From a checkpoint of a small contrastive image-text model: 50862 training examples.
Rows from block 4 of the image encoder of a small contrastive image-text model, named by matrix and row number. Rows with one number belong to one neuron. Each number is 128 + 24 x the weight over its row's rms, rounded and kept within 0 to 255. All counts start at 0.
After each neuron's rows are labels from the 100 images, of 14976, where the neuron reaches its largest size: "top examples" is what is common among them. Only what is clearly more common there than usual is listed. The data: photos with spoken descriptions (Open Images, Localized Narratives). In brackets: how many of the 100.
# gate: MLP gate (encoder.blocks.4.mlp.gate.weight, 256x96), inputs 0-95
# fc1: MLP up (encoder.blocks.4.mlp.fc1.weight, 256x96), inputs 0-95
# fc2: MLP down (encoder.blocks.4.mlp.fc2.weight, 96x256, transposed), outputs 0-95

gate.161 [124 130 107 143 164  93 184 106 151 149 134 109  77 112 119 102  98 115 106 116 107 178 128 148 101 133 120 113 112 135 115 146 114 120 134  66 114  84  91 104 126 153  95 131 122 137 139 149 124 100 125 112 145 162  99 122 140  81 138 174 110 110 137  97 154 168 147 158 175 100 148 133 163 123 136 146 134 136 111 160 134 112 106 159 177 126 128 133 131 114 154 137 114 137 103 148]
fc1.161 [118 119 133 121 123 125 121 115 114 133 134 146 141 124 141 116 127 119 174 166 154 136  97 105 165  83  96 172 145 105 118 119 180 108 191 116 148 109 170 150 133 144 150 128 167 125 142 132 125 168 127 126  66 104 172 156 118 122 160 147  97 109 103 109 127 129 151 145  87 130 144 149 112 153 162 149 147 127 151  82 150  98 130 144 111 141 146 143  80 126 136 126 149 119  94 119]
fc2.161 [100 125 163 114 132 131 171 138 118 133 180 143 119 122 111 132  97 115 140 143 127 123 172 118 115 123 140 130 131 104 142 122 132 160 136 170 151  94  74 149 159 152 165 128 176 164  61 124 143 117 153 129 108 119 129 111 126 155 180 120 159  65  97 125 150 118 166 148 116 124 122 145 162 121 114 136 138 120 128 152 143 121 123 128 153 132 134  93 160 133  75 112 108 137 107 152]
top examples: text has "trees" (58); text has "sky" (52)

gate.246 [168 146 120 175 127 109 104 115 139 158 122 134 121 123 151 122 100 116 151 117  95 135 119 114 125 127 131 141 161 108 137 109 132 145 134 110 148 138 115  70 112 103  87 113 199 165 141 148  88 106 115 138 110 176 124 130 138 144 125 110 163  92  88 136 101 119 123 120  90 154 129 132 150 154 162 143 110 178 120 109 142 126 122 141 145  94 154 118 102  77 123 121 134 136 140  67]
fc1.246 [107 155 112 182  98 125 100 124 128  99 134 104 108 118 118 144 114 144  92  98  78 104 132 145 118 118 134 119 166 139 142 108 116  95 122 139 133 124  83 112 113 144  94 114 127  98  90 143 102 149 149 114 153 188 149 120  99 128 184 164 138 101  91 159 120 101 112 146 124 151 168 125 131 151 153 130 138 147 118  91  66 143 155 152 140 123 145 117 136 118 140  95 141 113 107 150]
fc2.246 [153 170  98 122 125 102  80 126 127 137 134 124 141 154 137 144  97 158  94 138 132 125 145 118 131 160 126  93 131  99 134 112 162 109 153 140 164  93 138 129  79 135 165 145 119 114 105 107  90 120 144 153 124 149 116  87  95  76 124 118 139 157  92 118 109 125 142  84 100 148 176 124 128 146 114 132 135  74 180 136 108 166 133 138  97 126 144 134 116 137 132  82 160 128 121 155]
top examples: text has "lights" (36)

gate.57 [ 70 172 126 137 133 126 132 138  86 105  94 120 166 148 147 112 168 164 102 179 132 150  94 109 129 119 158 114 133 165 108 120 118 134 116 145 145 118 127 114 120 146 143  89 137 121 141 130  89 132 128 105  95 150 152 172  99 119  77 132 130 150 146 127 127  82 103 146 150 114 105 149 119 126 124  98 138 102 126 129  90 124  98 119 120 117  77 159 158  93 102 141 156 171 124 147]
fc1.57 [169 115 116 130 148  87  94 114  98 101 117 149 127 139 119 118 145 111 145 120  83 129 121 135 118  98 134 160 129 120 168  89 154  80 111 126 122 119 158 151 138 158 140 149 105 120 137 134 132 161 116 116 134 127  98 121 161 138 117 107 101 129 158  79 106 111  96 112 105 158 183 112 107 158  81 139 115  72 113 144 139 119 116 142 146 102 125 155 129 134 105  91 110 156 179 166]
fc2.57 [137 156 100 123 103 177 154 135 128 138 143 162 157 147 106  62 107 125 150  88 133  93 140 136 106 120 136  74 149 101  97 111 169 129 124 110 173 115 118 110 147 132 118 119 128  97 125 155 153 112 132 135 131 169  90 116  85 117 114 137 166 128 111 139  97 133 130 132  84 180 116 160 136 115 139 147 122  93 140  98 141 137 105 172  86 144 153 147 107 125 132 126 145 128 138 159]
top examples: text has "wall" (51); text has "table" (31)

gate.154 [134 167 129 103 122 152 152 130 126 160 169 114  87 120 122 128 122 108 120 141  95 150 101  81 140 171 170 135 112 132 167 161  87 122 161 126 153 142 144 151 119 181 110 123  97 113 133  99 177 137 122  92 109 105 143 157 107 117 143 121 146 150 132 136 128 122 140 147  83 141 143 164 105 103 127 163 156 120 145 129 156 132 105 168 109 169 151 113 106 140 147 120 181 155 135 121]
fc1.154 [121 133 127 101 118 119 167 122 106 127 157 111  75 115 139  79 130 168 112 112 139 175 168 137 102  99  87 112 137  89 102 136 106 155 118  99 160 115 114 160 145 182 104 165 137 144 144 126 123 133 137 144 139 188 137 152 129 123 133 129 147 144 104  90 115 140 147 163 104 113 111 122 149 123 146 138  67 133 152 140 104 149 109 147 132  82 122 134 156 145 123 129 168 146 108 122]
fc2.154 [ 60 140 105 138 129  88 156 121  89 100 128 119  92 107 134 125 126 161 132 170 110  98 124 162 125 174 147 131 129  97 112  91 153 100 151 174 149  99  85 109 120 142 102 103 145  93 122 155 127 122 151 132 118 112 134 105 139  97 125 145 108 114 151 119 134 124 112 129 124 157 188 123 162  83 105 153 127  89 108 160 142 110 122 145 132  91 104 146 157 118 138 109 149 119 139 142]
top examples: text has "trees" (85); text has "sky" (72); text has "plants" (30); text has "grass" (25)

gate.89 [160 144 113  94 150  77 168 121  99  76 129 147 133  89 144 189 116  93 152 144 111 114 121 102 147 125 106 108  95 122 116 168 137  79 131 106 111 103 128  92 171 137 114 118 157 146 128 166 139 112 126 161 173 155 166 137 117 121 101 131 102 116 136 150 138 128 161 121 105 136 120 126 107 134 122 129 103 100 146 121  89 149 161  94 148 108 145 142 107 162 116 134 117 144  99 142]
fc1.89 [124 148 123 119 140 116 145  69 113 134 123 116 111 131 112 153 156 144 108 110 156 166 104 134 152 144 106 119  88 147 127 125 158 152 149 170 137 135 127 134 137 107 142 138  94 137 130  87  99 154 153 181 104  98 105 174 101 145 161 157 121 138 147 134 119 106 142 123 139 130 124 137  98  90 140 101 100  69 141 136  89 162 113 124 136 128  87 161 156 102 134 132 110 175 175 133]
fc2.89 [144 106 113 138 134 155 122 126 118 142  96 137 148 126 121 112  99 124 107 156 132 138 126 142 182 140 108 111 165 106 141  65 140 139 118  63 112 153 132 111 137 105 112 115 122 100 151  96 149 124 129 119 131 111  75 110 147 103 161 107 147 123 153 193 153  94 127 124 122 122 138  91 132 135  79 138 182 135 100 125 137 173 142 111 110 165 141 121 142 105 113 132 181 120 130 145]
top examples: text has "sky" (49)

gate.12 [136 151 126 120 138 137 131  97 132 137 115 125 146 120 148 116  92 138 113 113 127 149  69 102 132 137 160 121 170 104 107 149 124 150 141 118  96  74 148 129 134 142 119  88 111 108 147 106 140 114 127 138 147 175 160 150 188 131 124 169 135  76  78 102 132 114 102 190  75 113 145 151 168 151 129 132 129 122 129 124 144 113 125 160 119  89 139 133 161 115 114 105 118 103 112 114]
fc1.12 [148 186 114  85 117 121 130 136 161 154 135 136 142 123 149 130 102 129 119 129 124 158 147 153 158 132 126 121 131 108 101 158 167 155 151 127 101 104 152 139 166  94 136 114 133  78  98  97 112 165 149 115 106 134 118 179 138 128 125 138 122 126 142 100 150 146 155 139  87 153 149 151 138 133 155 164  84 109  96 123 109  72 120 153 135 157 166 178 139 139 160 130  95 146 129 118]
fc2.12 [114 132 144 154 157  81 129 109 121 153 128 141  78 129 119 134 145 154 144 135 107 139  87  86 159 103 142 113 117 100 116 157 150 139 137 114 129 168 119 165 184 158 168 174 172 116  97 106 123 161 112 141 117 120 134  83 125 154 118 113 164 111 130 123 131 175  98 159 139 125 126 124 138  81  81 103 152 140 107 165 138 146 117 146 157 150 104 145 123 131 100 130 130 123 106 124]
top examples: text has "trees" (61); text has "sky" (60); text has "grass" (42); text has "plants" (31)

gate.65 [108 103 104 166 110 180  99 109 147 122 122 105  99 127  68 111 115 130 134  90 133 127 136 174 138 104 144 145 142 109 119 138 119 128 145 113  97 133  97 101 167 156  67 178 145 145 162 110 119 131 141 164 138 130 157 122 139 109 142 154 122  96 130 141 133 111  98 137 121 152 132 108 113 180 139 137 144  98 149 152 102 121 167 132  97 144 110 112 157 137 105 119 174 104 165 124]
fc1.65 [150 143 131  72 150  90 163 143 113 115 156 154 149 139 148 147 156 136 104 162  95 117 127 105 134 147 121 140 148 104 149 141 118 119 107 157 110 108 182 163 102 100 145 127  95 118 141  92 135 143 148 115 138 128 139 113 159  81 114 100 153 150 152 100 160 129  86 128  96  83 125 117 129 109 125 153 132 149  87 105  70 151 101 153 124 132  97 139 107 105 125 123 118 133 132  76]
fc2.65 [127 114 145 137 110 100 164 131 129 149 147 155 141 119 136 134 105 143 108  89 149 133 123 107 131 144 151 142 114 140 104 115  72 141 120 151 128 109 175 141  90 146 140 170  88 119 160 111 140 167 104 116  99 137 147 161 101 104  98 114  87  82 132 125 100 127 155  79 112 168 145 108 137 162 135 145 122 114 116 128 118  82 139  61 128 123 147 114 110 139 141 160 166 106  99 114]
top examples: text has "sky" (53)

gate.83 [149 120 140 124 182 108 115 140 137 141 105 139 130 111 130 116 117 162 103 139 152 121 134 159 106 108 145 121 159 146 112 178 148 156 145  90 126 137 127 129 130 165 123 136 111 131 145  94  66  86 162 129 101 162 166 125  96 118 133 105 110 171 160 102 147 143 135 122 155  99 128 106 130 100 160 117 141 144 137 113 164  99 129  95  99 122 144 150 115 122 105  91 185 112  94  86]
fc1.83 [126 109 122 129 139 118 123  84 109 136 110 129 143 117 137 139  91 144 116 129 107  98 128  85 132 130 105 102 107 148  96 114 161 101  99 115 119 128 144 111 129 164 123 156 101 143 109  81 116 132 119 106 110 114 179 130  99 107 122 121 113 143 143 174 180 131 147 170 131 109 153 120 179 109 119  89 130 183 146 121 116 136 158 144 145 140 161 138 107 129 179 118 143 118  79 186]
fc2.83 [ 87 125 149 114  94 113 116 116 167 121 102 148  73 128 102 107 103 143 140 146 132 106 166 140 129 116 121 150 124 126 128 134 109 135 112 152 152 102 117 136 114 133  94  80 154 117 107 192 108 108 111 156 101 145  88 113 131 119 133 104 130 119 110  82 117 122 104 101 110 139 128 149 153 172  97 143 125 122 141 174 106 161 153 193 110 144  87 126 112 113 121  92 118 148  97 107]
top examples: text has "wall" (46); text has "holding" (38); text has "man" (36)

gate.71 [169 162 102 144 175 131 185 112 127 124 108 103  93 178  97 102  91  86 150 123 112  97 118 142 138 114 145 159 142  79 110 130 130 102 141 166 120 112 107 148 101 161 115 102 111 129 120 103 123 123 146 106 125  85 116 171 125 104 118 129 110 102 140  73 113 122 168 134 104 127 122 178 126  85 125 131 120 101 105 143 148 126 137 157 147 109 135 120 158 121 158 115 118 137 107 133]
fc1.71 [109 126 159 169 134 130  84 126 124 142 104  98 165 102 127 154  85 144 119 124 162 136  84 116 105 151 100 136 138 133 149 114 134 164 152 154 142 152 166 211 110 102  82 136 134 130 116 158 142 160 153 146  97 127  99 134 122 144  96 160 126 143 126 124 115 106 121 121 152 133 100 132  96 136 131 113 111  87 132 135  88  96 143 152 137 128 145 139 141 185 150 119 138 134 164 148]
fc2.71 [111 109 101 126 103 140 111 159 114 118  96 114 133  87 131 136 158 117 117 115 168 136 122 139 125 106  75  96 149 108  98 110 114 134 139 115  94 158 115 106 191 102 111 115 111 173 158 100 116 165 133 121 137 171 133 146 121 156 104 102 149 121 170  77 140 132  98  96  97 104 159 108 139 110 109 151 165 155 100 112 172 134 137  87 118 120 103 135  97 129 131 114 113 147 137 116]
top examples: text has "trees" (69); text has "sky" (61); text has "plants" (30); text has "grass" (27)

gate.78 [155 135  96 111 157 125 126 115 139 139 124 171 134 128 157 117 101 114 178 129 115 176 131  99 165 136 115 118 119  75 125 155 150 155 143 126 101 156 126 147  86 157 106 146 119 147 124  82  86 148 147 114 116 144 172 144 178 137 111 152 105 141 101  92 133 114 175 165 143 130 142 158 157 141 157 139 127 102 111 132 111 151 110 111 121 132 126 120 135  64 111 162 115 153 137 127]
fc1.78 [ 97 111 117 141 138 149 102 128  87 119 127 103 166 140 126 143 153 128 145 107 147  93 110 106 132 124 128 146  92 145 142 157 117 134 104  99 175 154 122 124 105 145 144 172 126 156 117 130 107  88 137 113 116  69 137 115  95 139 130 108 162 160 174 166 123 110 124 102 141 159  67  95  69 147 109 162 126 123 133 106 121  98 156 111 140 149 114 128 132 152 128 142 103 124 133 176]
fc2.78 [155 120 111 152 127 127  61 165 134 154 120 123 156 182 136 101 100  90 135 131 106 162 148 130 120 204 105 124 133 123 118 114 136 155 145 125  93 106 144 132 128 122 127 124 112 112 177 120  88 140 109 151 134  94 133  97 124 124  93 132  99  83 119 148 168 124 122  65 127 115 119 165 114 115 114 105 123 118 107 124 112 155 172 112 122 118 109 166 131 139 122 140 147 126 139  95]
top examples: text has "trees" (61); text has "sky" (51); text has "grass" (38); text has "plants" (26)