Rows from block 8 of the image encoder, named by matrix and row number. Rows with one number belong to one neuron. Each number is 128 + 32 x the weight over its row's rms, rounded and kept within 0 to 255. All counts start at 0. Numbers have three digits each. After the name is the row's rms in percent of the matrix's.
# gate: MLP gate (encoder.blocks.8.mlp.gate.weight, 256x96), inputs 0-95
# fc1: MLP up (encoder.blocks.8.mlp.fc1.weight, 256x96), inputs 0-95
# fc2: MLP down (encoder.blocks.8.mlp.fc2.weight, 96x256, transposed), outputs 0-95
gate.234 114:143093107177121086137152122102136130106110159099186133063107172169089150155153089127088130177171118165097126119106102152100133088132178093096103157172132132133096207115131157076141090148051197128177146164171081137145126135140111094124169126103081137113173147071071099150129137113093128125
fc1.234 107:125188145083116120073112110128109070154089100153120099079082138080159179182130128154124148135104169100149133124142110145170134076130129118134132073139129170197141127129121178103119151146123121184193088168118182150146097178121157098112150168029136126113107116125170172162164096133139084153
fc2.234 110:101089118119168099119123117187120128088107107131146134153128102119092126085127137121136120107159049164099106100114140141082109146169097131134166092163119084119114179142084154121165146157145134156210134108129130140097171198098068207152149097108119149138157158191121178154157170054092091166
gate.235 095:115202163144153155053168136152172138138132170117095137175140125123129128112135151156159140146115143085096130192064111138118168154128123145095143114167138133111072114134083127137181104133110143102197106098155191098039122102121089113112124116075062118107123168079175128119175158124082092126
fc1.235 100:116155115128126187041158112088143152097096140134144093175140090148134093149153154111097116134164115143144104151120137154198111081070076149056117144183181138121090094117190143134147086160142152127141108150155159112155142114137106134112089079041093184148110138108172159150170120153084113144
fc2.235 098:129130125112114166127084134073106115101129170106144102101095112195135148103131160156165129112168152125142194101110160169124110092122082136130119104124085216111101165142107077182081195088144075147163107109134125084153156097146214104104179132127148118127113152137150136196138067106096159116
gate.236 083:158155136172104123161074064159152088161143107148124141101109137108190159118148088112133136122151136147157108155113132135109091200131108175164095065076145156092136148121200111116048116111141153163117168130161090119155155127168159141106168171176176121093149088179127101157110134110190073143
fc1.236 076:126109163129124180048167110183119175163158157183073135100132205129058162136155209115131163086101123152167133160107052176130135158119109156143133156152062122116162176171117118126121143152098159121111162129096126114106133116119094116130143124122113088159092103093119137110102105076138068146
fc2.236 081:138117172163211156175166163151129170148141120100164095174110117130150152101124117108077177137167155170141094121112169091117125080114189155156081085140186070091123116116121070172144119171127176140127110140149161088163133147121156136115161085154173098069122128161055136128164136155165111115
gate.237 099:133147133106147161148114091096111127125128092130175164113133098103120108156114158128078136097167064146148146136132116118173105108058160083102134123114081105139110124138153048175189141123065205167082167103079137125168090145128129114160135141133127034146135079136100163145093071107083103106
fc1.237 096:186116077107210061105108091141111162121138134123118139151155088166174138121128167139137129100120140192124074137078110100076143143113121126090168178139059080103145077146130129099112103168154089153146136157111170061142132131123097105123086108152131180117141098098113151177052171108138135091
fc2.237 099:109149118160142159184119108166193143083156115131174136109118122075205097137153087138110155113099112138151120189119098096050167111097065101115105140148126121092170119096145093187100187155099173101066131085135117136173143145165096078135092077144147106102136147156127114092074148135147102104
gate.238 100:150084077155147136215100199083113148140166097121127128121122102078119079169146059103159125187109114143168152130136166150073108126189111142129112110123109119145131168097111124154158116088147142109188103092134060093104179147210068102160102144145148155143152135089111128113152146094131106144
fc1.238 103:153126085170089151145119165079147155198077072113099102134141137129067154165172107087127106148145178164142090133128186162075152150145052137111113177159092121103114132092160137138157078072148140056165128155152150090123095125175142088125102109085123120130166111091097146130143158117178138090
fc2.238 105:164137200138048151133154103136161117137131188065137181108129120182125106157158056118126114097114175081130144043113096123161123152140128169166128129104141116148175119140161093123186149140115178094084148184094105159134104128137115131150097184148165143131151155056117160098133128089152159138
gate.239 091:083113142188128127132061111115137063119121118168136131115155138156116130133181149167106150157166118167124106094105119179138138101119108162072146100189020166122139119116110164082087101053167128144107168073149136084136165090137129148115190170099113135127132095163152096109107088141177143119
fc1.239 097:166093097144149161174095118091176088095127105110128148147125141063152156141151173082106122128137214112104159100150154102134176163099092112167076169145177137145067195091144147153116087121113072098122088087130150067101134094115176083186115160088137144130163123117120090135118100121105173148
fc2.239 097:154166097134066164068082119158161143143141120162115146128128112126088166119116174148130046132106101184142156117152096167156121126119115058086081136113151073105134155141071167164127166147098088144161106156137065197159132121166143135128146056134106095129162110168122146137174076107115116181
gate.240 105:127122088110094128120117151098168140159134189134117176181115138109107100152094121146130096165133125169201107115118172135131120153096161155125137109141053188131107101169106116180132108083108061169120142121099135034172097091160146100148118178149131120155209087084123147175165097135155107145
fc1.240 107:199127168127126185121092110163061079185131180194159108078100091124139127110157167129131173112127104113085144146121147100095164117137115117131099170122159163157120170072143139134151095122141143134023147108082140129121204137157138126123145096072127073113114122096137122119105102102162165176
fc2.240 109:155075131134149136061135106126151155152192105144102182158146075123129144114067129136151099090130155096119124123153192131078095153160108163083136103161050128152130083108093136136149185173124089120184109133140125163096158118124143090121110059112042182107167112134180115137093111141157147108
gate.241 120:142134146136133114119162117162106230142143103136134162197098135091121127057157144137169129151116111156107064118120135140200137170118105052120135150118089119160145150156105147114068074117098094124126172148145183160131108104061068112148139197119183131108111076136101140140113092115127164117
fc1.241 118:121165138146132120116193106088122110090157139113199098112115124149130129143067098111060131127198143170134134131105117078059108124153099129093154141191142150056114087110081104151177121152138122119102119125132108112124118148144170136140060113087110113173184099168113103133161188169203116164
fc2.241 115:145118131125147141039054179166130150104106141132105104088096077130133096122108052142148178125206156164186087096135124097173129078085138127171127111191104141173187141126129129155167123171149122145145105106133124125174065140098131189108103104114106128161158121126122103150167097147151116093
gate.242 104:084148129109061151113122107107155140113112153097027067119142114149173171178097132159125118123126111174161140149153084170150125095119150178115171149113139059113128123116075155199166093172162142078146113099109190201125119103105141134171103120098121083128114171121099128158138144128178106133
fc1.242 091:091159121124116083129137097060121097142102111178129100095147066063086128170123152154122096116107087133118107175181188137159135137109086160110125067206161157158104143112108162136090109093115107149133128062157166176148155178145081177138087135101173146163088099121142136102155123113087169146
fc2.242 103:159110156169101148104133128078123134124118118130120117070118174157142131124081076123123041102079184139134139137134131051157141140116092117098089129102111092176127126135055144142109038142159133124096120143106137116172142097085170124104094107089073132113111124195102043168097118158121134098
gate.243 105:167205163164162116154125143089163165142150180114115108142090098128126133130061132145070142160178176053165129137035064091125159126081175108081128154114122147111114136126123153076121138112085119115173159143119158109135068144141116138121092142157102144127099161135170092110171165085162111135
fc1.243 102:116185082159112141141130142069173105139126141089112132138075095119134071101148078119108114136174123077215093146130170099130140117098123164094132160099170160169154185079127158088117162104139124210172170104114133146139074121082158142085123152090097140161082101111115133086148153182155108134
fc2.243 105:163132159120145126159190116141072092156140101149125130168131120122157064134130130169111091125108142161173161158183110160083136111114173162141155103107142153113118206101148193137170077100177078150133136142161100090140188162160163174135161132113139098113172070093115187175100161127111093169
gate.244 123:103108146124129089171162134118139151108142072165175139187046152141156118150137114164186081126076076176135061063190136146119139122147076116203123126110130134087172119177138124129128153092102156155136141070135149129124078087111138116128201117113176153126105109116109137095125103170155152107
fc1.244 107:177118111057123095141131142111054081118128146120100110128194125148141188175096095109136079121172086155080140122204136139111136162214153141121175086097102136119132116131138139115177151116119129187108113086088176117134089122145137163130100173102125092122075169180099122156155153127150093166
fc2.244 107:151099154170154112185115127128102146137152096157146112109076132143146124072110094161124119086167144102112058155081122201216082134104104066160174129189194146103119139100132085159184152102169153124132115112118128081120126119104098133114117105094114143157094148121090072154155154189144165117
gate.245 094:149150088123159153171113142071100072047112170190138139047153153142141155149158137122151146136147094149121083128147193124143086150129108065144150183144119184105098114142142106152162140153134108141167145128148165111107135083098083068107135107155155054172125139109118175152110107071161156129
fc1.245 104:092092147117172102156176134113116141144149082148103115157127139197129099179117095129119139085112079103101165181162145144118124212088160137079122068171127113181116098093170123103192130098110098155119118186106145056105117165185119139139133114147109165099148117115113148085129171130045135124
fc2.245 096:116072148091150175196104143098130109110113134121133153112091094135158078169130195151187080130108126135168150110079084152086077111117100151150112156139153151099161155123162135178080064157150160069118110134156207147140132125124127129131155125160155112151153185110127131156104064075187138093
gate.246 093:140128125167131077111152109095154194165115170182136112095219085148113144128175173095107160113140065177121089097107086103139136051122167064129149153130127132125119146072110196128166129156138128157150167066112125108109105104072124123110079118109135144081174154145109127168120119114170140150
fc1.246 095:086094032140092108130091151128102122167154114126158143128130097114100092147097100099104126076103129139157130091175122066115172107144124198141068132118116151120084140106184161110100176120118087112153129131141065156146135119165091070085208114158119165126172151159123117123131129171183179100
fc2.246 097:124150109132096091144118095102150149142152142179125156201114119117177133127141163063135138116164115116158031171086123192148103119165195111112159154137143188095129137129116159136131123195091152131131119101094102157147103127151095095119093107122133201123157154115192179122181199136121148160
gate.247 096:138121094098106142123163171079134120095135113187110161123109153095053144146152165157148125159105055073146102172110136101093073108111134171115176108105172108160185170071120120115126155098101127107103166123128094125131104105111041134160131164121143150173055123140112138146182160179149085159
fc1.247 088:138152135078127140085132099167157163105174156177109075169124145144106150136101127133102093156121143161090115112096179175150111203102124115173171134203109144192086091159069097138110128152129122139179149163065144119118138088148093136138158138124092167138190092125086142179158151083137119184
fc2.247 091:129145085187124086137102154121164155139137143132156132161134081155159081126105176130163190066128137215136130145113156129146118169212139145186079130161100161131079146102073098162170140160131125147168076097135079127143142156146105129141135064095105116145212115154142126140140099126179147123
gate.248 096:144158071130120094138114122113137109173114127175140074161115125120122097185106166215120159124152144149135189103115156146117157116109125075161100110143113087225145138208150101100128164138132134109119152154159126117143169111154099106132075124159143167035133086145091160175140185098150120122
fc1.248 098:084082126101090161194118117170116143116125127083161164094146121170162124129110147098152143118135127142161106132178086116098119125119110147107149147110164099119144132081110075138134152109125138155178109141131098177068105184103057110175166187101060144168135137114183212109079088129080080147
fc2.248 096:177122155145147097063131117104131145062128149141168074110147134106098143114131148090126136137127139175104164178087102125150138171103097077081080114159082190181154117118098179112106126065082118125141110121199124143088158097097139132094072145086182160137135102162037098130106123137119144119
gate.249 108:111157105094101124157164070110173172097132095135079091173124134077158156159130131167109095081113119088153192142157132155176058098198078131158146129110111142139146152143138111129158094245142120161152084090105133110173143116142076085137161156133100100161107117137116080140129135134151095143
fc1.249 090:028090162047139117135095102169183153141096166087067138089088100112120079147091127107188140130129117111176108089101114137091131166158078118121124103106106059106134183162117136128178114133142106144154145165084082142148170099111153119146107129155095063145098140156121099099115161121134161149
fc2.249 101:197138149104137166157038122086099098123162146067148168122165165128159135128099083140133135136118107121121180121087105103096133162060161141105136126126107190109164136169113099128079121159119088138056102095119173146112162167166124113072171125092135148158112147188097154069150139128134185148
gate.250 098:145132127095117161200108177116170075147136119128051115112110141072050139134166162112174108127110171110137174136113081149116119126133135141099099125154135142158144161088143146142140155144130075156155099132125088092134097104116072129099171134126102163130075051206101090184122133193154147090
fc1.250 096:102152178103141082182066090122153083160190125121190113141157155170133150183117115141150160108163146216078135166125137124129077176154118138136131131076146119124116052057155094110131113093117096161162111113156130124059122139155157110110125141154116179096123117098143076072141119097133105138
fc2.250 095:106119072136024099146078095072124147133120111127181110125107135078147037118111109164193095127128152164134111124118155122122146139149131110156061141135079153124146105159089126166125147095170098142210134123086115118171128135156150150128093120106100072121181165147199122139131126111117098088
gate.251 093:111122161154126107146154109142162101142146102124157189139197141178113152192148128165176129087171146124131066126137161151116136131123105154128164119113103062192180077121129164126158130098077103160098176158128135097067148147155105128104156086100143108149076162129062103096127035114104102131
fc1.251 097:137113125133115200088135165139110140138085152148091089173055105110115128127101116134132144119084050166089150129141160107139112137122137125164137102173148137144113096120165158151129114201165100148165136160170112114130138144087038084100099099152219127197151163156087134167145122119119102183
fc2.251 101:079117087102081145130152131103083147161139084141196151102117077192168107162112173154120096089130116060155174141082124170169129133149114085173153103127128171140158157136129083088071129074059158166169136097182136132172157120133170148150138116162102119124124116139092144112136134138153132046
gate.252 105:098095095093153086141078192109108073110095131157113148133122142118143144158131156095140187106130097115177138113142105104210151099104124180170115184140131086172099117202164151110134117140163135124167144142114170135119099189108155172123063173129092128196167110079087112088117138121149168101
fc1.252 117:096132116191119104150150053197125154127133146088165074113137096143157149104084094167118156159082103150138114126188162125088108165155131072078096130162125136121124096101084110157138096143154099117131115164166053153144176133127140096113181101152177131098056121093125163169134145192143155162
fc2.252 110:135127128077110037140164098102139150154131081144068138157072173204074101161117152112180146076156126050150119074140147155096180097154074100175140110163132098129123101134152157104161106108146149132186152112114128117158139075108144121157169114150091146086143099177145123105099110139133148099
gate.253 124:175138181063150207132115113179089153108129120110173166122165072137175123093135086178090160178116093099150162119183094170132148147149120130069148124127154130051092093111095185059109065128154081136115133110102126124095129077119105120176159117123129109141121165131126112098111093158141126130
fc1.253 115:115122107156161152093181206107115177150087136137171106142075109100139108186143124159065158129100122107152151063118125136141083130104138105164164115151093148154162176105158097106088136149218156109099152133163147111194120091118145106067147094098162146114108190163116108158072100132124155114
fc2.253 113:166145142144071109059130098106163098155105122158107104095152158107107111076158110123129133120167163159098127201120108118175143122175108110084108092110141180127106101134103139176100066114102149115083138106132095036101149129101136106214158169152122164147159105154071098080077112151121152146
gate.254 098:095169081088152095122130127064085118122161130149135092093161080173137093142146128172171122087140141117117152117150132178165151084184103089159126066209160142164192085138147161142152154150114122153170167094077105081103137146143109138126109103111109154134066156168116133153179161069093127115
fc1.254 107:172089154102108131110080123135119112172109135130114092119095201123094114172114153056165144152157167144149105132121137103114100141085130131099135084080111183141087112097067110124156126122157148048105106124171170181188124086119127126166149104156129114173184177138149185156073112177153161094
fc2.254 101:091092147110109134117122099119086167112115086124136149135112169091188090141064091171108108105092075142132127163128089131119104101084095104127120151086140108122105156112102140103134109207118196145099137124100114160125149093087068158070132116167132147067068148061135054111196167133138130125
gate.255 076:091099147128076136170145084051068159128159115153133148104099149105126070152107178126104142192122108113201127113126172149123106181145148143131160168115169111140062137140144176148139115102099125127085134141152098133189096163077088095130149087156182183102130184144112128164141129065165145124
fc1.255 077:115116140156119120135106109090105170142180156147082107143162144090134088172116119198111127185172084115186142177165126188148140163089132136154136152100140138143096177170154159127083122070099087090096098149110134125177132152082156088155108122146151163092117147162073071066160094100106153179
fc2.255 083:092104081150131087151144101094135165153155125106142145093145150134151114157171122096174130079117134060117126106121112116120129136107143118082070102146134151163175143122053140087156109109183111136088136135148132110101224052069142114176134146150136160133091163179156220098097151164122123142